{
  "dataset": "synthesized solo parts of chorales (CocoChorales)",
  "train_examples": 39062,
  "spec_augment": false,
  "norm": "layernorm",
  "patch_size": [16, 4],
  "pooling": "class_token",
  "gradient_centralization": true
}
Rows from block 10, named by matrix and row number. Rows with one number belong to one attention dimension. Each number is 500 + 50 x the weight over its row's rms, rounded and kept within 0 to 999. All counts start at 0. Numbers have three digits each. After the name is the row's rms in percent of the matrix's.
# v: attention query, key and value (stacked) (model.blocks.10.attn.qkv.weight, 1152x384, the v third), inputs 96-191
# proj: attention output (model.blocks.10.attn.proj.weight, 384x384, transposed), outputs 96-191
v.188 087:538521491426431461442498595543538525428552407478515489567437468554536497504516609511514470464471496482580506461457515556522433508441480556491482447540415477549484496506519511592506485496477511518533538507506501520517638543496496391500529483496541389494587528482441500602481440452474526569
v.189 102:577500452463556404532509482506454409441503614507500429455513531482497565568522443465493512499492513587411466559483532542447520499513568510552449493507581576525498418451402486436488382462484527533426392356431506476495409456528489539508509486553449531593444543455450468449530510521561503559
v.190 083:429551491488642466542495440406527401530405542556513485420574548508503556407469408484467520509493511503450508532547509374459544475621523499499451508538589492436630547515514432511541494491511464474467433463442482525482386438530561593467495499520424593571457474508538504490513515476488519477
v.191 080:538620557433534559429435428584433535504576462521490549548399421462517407585415618581511538509509555476523461431429479518553405478566501527522463453497436461536477550451489408542483540503441566552500455545558446566462495555441533526441452520446611507482516430464383497520551429498492456506
v.192 119:600457448487446444535497453482495456521520461563442490510475511389485529454461500478478622482500555522432537498566451491516489588549482483484451582578514496555507513426519552490427454559496490563470602522600519391520502461469398540493562592543485567535411507535491423434441592488536483510
v.193 115:510467484519466409445494457496529441483498493489444512499341490431472516491501497510567538583616459463492494575497432528567489531531558456451511556544471539465495512429578582478499383521485396536454581508525547435516444464494471566498523600563582553478434496483459441438478508514475468486
v.194 119:361542463476576459457546489558523527537502518407490501484363463442456451562524511511607394616579444467489496555463509538533478463462552500455532488546454525440429482494527478455510463494481418452424471469370483496528406519520596570519459476526506501421520511436489484474553421508491503462
v.195 091:467483489549502454464491540542533513489520537452505536498385542662436440606524516530495373541549450458559443513463426591500503481436505504472503417497467549407452500531480533521574508508473502495489452463413555467489486501465522508508489555437525464482533489528551562562507427523506520515
v.196 083:483541527461522586561523514573484489526626449429528559437505503593438479510506567525452425488428563471476556455480417537491489508518474513544469477650546491535478493558500466578536501561451516535562444574483486421527457529464505511516509573465449544499474556541558553491395489479583500437
v.197 113:507501506516443465453452539468511529446430564503548482556530555647545488491527479496461447431473474509543422498497557491440548495466467533516497436368513495469566508557441514479546554461537559473524485462447534555472605473490542446451471434465533403533560445523535528600576481478465522587
v.198 108:557443539581465554510468530492532554572566589474459553461558473561497438580510521537469503461545434486607484489458499553509499474467524492456483433502438503421415550492413496568583504449472543529570479472503594499516500508448429480505500537445465477427544516556486535573446445574455489486
v.199 091:563449523531533515553538450486534476607481501543439512467517511414475489586519544492514530579453486500515564527499461537506493515471559441498496537547494521516336462369478531480485549546524516527515572452546524379448484477478397534531486552572407590531500535501478511467445527564547458453
v.200 104:530466474467563473493540480518523572627456604479466486461560487407483466582539530501556478526498401545511472528453558525510501450474560501499474477420429507510324464438415461438462579518472526517433499429432500449498456507493463517476481459527372478439551485483495477511506462541479450485
v.201 103:514502517507525552539514515451476466508461451573469493505567430312557574486492451485540585547464512497501549531488547469531496492540535472547570554496456487535455463408506507486461540498551516482513582482596421585497531532581469473518470433580445555509548538428437491453509528552421514460
proj.188 087:557590555484514474528544489618543485499502588458554467438499513445432487628531512498448486430494539474406503545488486547513539532484581500500528429448520426473530406515396491506466596470493421516603557484452541479489494421357473487505499537516506459540563468589513427526500473608531469563
proj.189 105:491465452537583531519531471488482497532510444511531440518547492531421486410440617431494456550377427474574510428517566410484562457531483426397585519448503499497520531507611598589465534584535576460471547473548563481546455433446505514472481487504521513556440480491595541366474544441473505450
proj.190 076:471493478510527497494501531438456492450548410560477457589518566554538545453480516482529481464475547472509450416593492499463503552481467417568577546538446584584479558452562499480529491543477577486470450506499538461539530658536463438529476492418421550485467511556534633448518510359488569437
proj.191 073:578412552547403480535516563504546492460487595345496478402469482490506450425576347410514524474527537544485509592588455422569538509464456461490507503581506564473518489584486566470423528420527408463501599488533496439527485481579541379476520502526505488528521503564569468594459567564495511488
proj.192 111:474549489513504509494416387559451518487488501474486580486427405454528581430452507440562469537491431522567477447440497494443544525560494478474432371503489543458505460509424473493421475564500442543485476503485387640494448550453432550494430506475523517443530496479481566569487509539492494533
proj.193 122:525569511500486544501455383491419511530483493445558607523516454487510548536467473435482483534478540534514500463441508411410552520638426461468400389545526482475477457584472513489364459562527561525505536513435412590471551537465491485591475513453613532485508466528461501553535510516477517484
proj.194 113:567454498552397518502495519517484491555511537439518488576600454435536450629499438470425511588426645529503536532433494460477522519567411490495504518482534454523476473511533562478376517528524594483500577533532547435474592477567577468548524508544507488519478445561520446457483448548496507517
proj.195 094:596413538453443499513513528450475477502473545460541452500620534551543447558541480478492567518535544530440543458457501447473554469505540456484520484606547429501511455567525480534457379441507614465492504444389485473442606511546584520618521475494533534541473504491482479455521412549475548446
proj.196 090:485364577578460517510371507500602495471470565518444477539454516442657516480494445507486535542543516486549526486479523554497407422434473521498531521528453496448473497429475455495537469432489454501520458487541534460485479405595550550550520504539415566497441493475452629510525475558488511556
proj.197 113:517502481390573467520608577435461483481505464511517410404550564587409428510522524580520516435536457486398521466536503462524546456433631450573583563522523475504526535524561476552595497463500583461485464465420516431498502591461497502485505470451510498519516534478526456414483492483499500378
proj.198 111:533534525448490455486496522453537501470437516532546471575557542679577434547592539473478536382637444473468487406510529521504487519435526519509485491531517433509512458559411386524527443422501498503503377470470434478470566415458499491598509494395537456561484522465470463547566432470497547459
proj.199 084:483527450473458496526445477595524500455483531457500479575489359512509589435567530448553516573455399498493468431478518556531529537493529509418436394432515530508508451466500456573382404519531427520453475513565380580490554481416501592493479499506488412473473497464475494506518447485531502584
proj.200 102:529498435464437448531452560524508487500478537428485415564562400560537479555586558497476540506458470480489501440473487517551542590419545471517526491370535461537528471438515469536435522499524478489476472503553487462492614469442476570484502476493437408509483493507510464448483392532521487465
proj.201 104:447609439536506501495530419588505532493540481552514583492498469480408534439524550500522468484417467526524461559533543543522479550492487577409415509426498537542496509491544583461467524539516370528510553571600537515548440418422453494403490512508527411503488503482538430513495641399541440532