A small multi-label audio tagger, trained from scratch: width 384.
Rows from block 9 of a small multi-label audio tagger, named by matrix and row number. Rows with one number belong to one neuron. Each number is 128 + 24 x the weight over its row's rms, rounded and kept within 0 to 255. All counts start at 0. Numbers have three digits each.
After each neuron's rows are labels from the 100 clips, of 14976, where the neuron reaches its largest size: "strongest on" is what is common among them; "peak on" is the class under the peak. Only what is clearly more common there than usual is listed. The data: synthesized solo parts of chorales (CocoChorales).
# gate: MLP gate (model.blocks.9.mlp.gate.weight, 1024x384), inputs 231-307
# fc1: MLP up (model.blocks.9.mlp.fc1.weight, 1024x384), inputs 231-307
# fc2: MLP down (model.blocks.9.mlp.fc2.weight, 384x1024, transposed), outputs 231-307

gate.511:136137091127097119087115125176127092158130095152116114167100130121127151137145112156157141144124126093101146135096138145083122134115145120100134125110125144145131139134162136130107121101140115162125109097165124120127143133107084118
fc1.511:130146116148110146144114113191091123145143086111179133136137104115119109138132150103163130153120156098123122130141102154196104119114121141132115152125124184097100126148130140140101151148143136128119087128187107132143151121123112119
fc2.511:074126120111119098212149136112112110137153088125137108160120138140122071122127107038092146119145129101126121128132072132143136130133110133110098122118099137087118133134140129126139132132067124092124107122080127136165130143179112161
strongest on: note G#3; tuba; note D#3; instrument: flute
peak on: G#3

gate.296:106108134132138163073069129163151115074133124136155185114149164165119145120117141153147106134119141078163107140109088181136150127127117068093132121137099087169099134131105081136140127126105111161114102157125109102112138178125106129
fc1.296:161152124120132123153160125104093145161133125117117050118106106094145101117117142083122149137128144178124119095185151089113098138138156149168112121153160153100165091127169181122125127122145140128144170105134153135134085060124150105
fc2.296:124118132125120140134167137180142102126133074117143127121131137128136142100146186084159118106118104133103120133163106105128097159127105119139161186141182053148134107124128135109111106143149133168138140080137123133149101130127121122
strongest on: note E4; note F#4; viola
peak on: E4

gate.602:146099141126101155121117131116115087146126109133090121140118111148145176147134140107098117139155119177126110115143108130064153149103102127156129132207140084239123070083097097141101111125160083132118120129208162096106128104127129114
fc1.602:106131095112140162149120115093116130082153109101133062125112143161118107143122117130139134122111126141062121083144138150112131132100115138148142149152120136182124129147120131125132165111119143117142150092082146136130150092151164160
fc2.602:184146121128128122163128096086141102145127047139126156147130155161125176149120106019141127120154121129137130121134094120138124107118109139165121138137130165099110118107131121130102153142086118129106153162175120150102136140161135130
strongest on: note C4; viola; note D#4; note C#4
peak on: C4

gate.20:112097116116150098103135138202091088129124117149079128125092127103159107105122127126151130165140107142130117142192145161107102102094112132132148125055125162111140140135182124134110132105193140126131137142160137132147095104128164124
fc1.20:126105120142163140114115136170121105144134128139076115142105094101153137129150135131113121089177114169120134086114155165070171168153124076134146132180137105118128174065088072091136157118094108130127127122111118113136139151183136131
fc2.20:126136131139156132048103129124124155113165104137134111149104105075126097147113171180156120125120136122111127133154119129221059131118124148156106165115154139158136121131121133125128129120088100142135124190180131146104090119130116160
strongest on: note E4; trombone; note G4; note F#4
peak on: E4

gate.523:157129117161053143120125138113119108150095136120149111144125114173111135126138172084106152126149143149130152120117137145177109094146115129179102121127109140149160115119176129140088153135167175118163140151093124164093101132095114104
fc1.523:132137113133112130145084109183125164154133128125117132135070148175120173128117122154074147178123147152150172150085130173170121065120101134111106122075093150147173179109154165141093123107159141084150126060091136138101136112087138137
fc2.523:105127138125114149116122127132136058138123085151130121195132136154146098191127115159093122125129093134130127126117081132056193121131167115153124136152140121128131118120120131132131119118120151130126138118112116134130166137145114123
strongest on: note C4; note G#3; note A#3; cello
peak on: C4; G3

gate.407:105134139132109121116144161092133140122120149134071085114107088129154095114135118134101115154110144097156101131150119095113143161140091131110160118081149132133136071105138148097159105107126096112116140134106117126160126124098157150
fc1.407:120111145188146117138141103122138142114107112119182134114168123133116142124090110115149117130097145143122165135123112152135093121144082144164100157107116110144077151115106157088096081187110152170147167162111129131150129111128110115
fc2.407:099122078109115137122145139102119065138082100124127110097136142130144169108136130084166137139135109120160136142134163133109107140160106111139125137142137085128119157137152135149123128138089117093131166172104115128155128155187138118
strongest on: note G#3; cello; note A#3; note F#3
peak on: A#3

gate.495:175121157147125197119139135111148107127110179122118122124144128136119104111151143136094123089134121150141116114116118093120122154162231117160137127203132064161181105133129104151132086098127123128116127161148107102132140135131112131
fc1.495:108129132101108111147127110158131145118138089123151122136147123145146133130114133113161123176122140073106119134163134189158116106097057127120156119118120163106094138124161139138133142145140162094132130132141144144116092129116141142
fc2.495:178149117120115110112094118119111075132113153139123114082132107074156136075132124174131123123130165105124130135131145112104105127104112116143124141136127113086109100132137118126099116135128111131126110194154143129113119112102117155
strongest on: note C4; bassoon; note C#4; note A#3
peak on: C4

gate.3:106126117148148081157154149145133160132142158102109148095153161077138110118128151133128134121144111139155137120158143132119167126129145151113148109100145146140126128178122097151177138116157087144134145118082164109137078099113136133
fc1.3:116120102112183119129140155062137128116113116147111148136117140174136144132082150132157122107101133142074079106165122105103153126123133111137086103099134114114131124101114151104181093089139120138127153134088162134137046128157112120
fc2.3:094122125124120130138087126212138128132145169134132157176127118127154108089129114107156118125138078113123121120128110123093210137128119128117133161115130092135128161123128120129127131127163127146121154170139129123105111114145136186
strongest on: note E4; note A#4; note F#4; note C#4
peak on: A#4; F#4

gate.466:143141103102091172104111095156123120167121109136147116152125149106121130117159112165156142154135138048135095132124122134138108151176111091101159147135128128105155133128144117123140114127133126145128089127159095104104121173101089137
fc1.466:133139102084133136115132130120161130164121131094116140133113107169112125158136115164137100157094114087123134166098128171108139149198084103095160118070089162085140128130175124121146086117123107132136093119100137106166153147112111144
fc2.466:172132126134090100162121119082139219117155078164132171185104136163081163162138112120118124127126136127127124135135117136117144131127104119130120123133117190178152100129126129152148120128146146159133095057129126133141139122073121069
strongest on: tuba; note A#3; note A3; note G#3
peak on: A3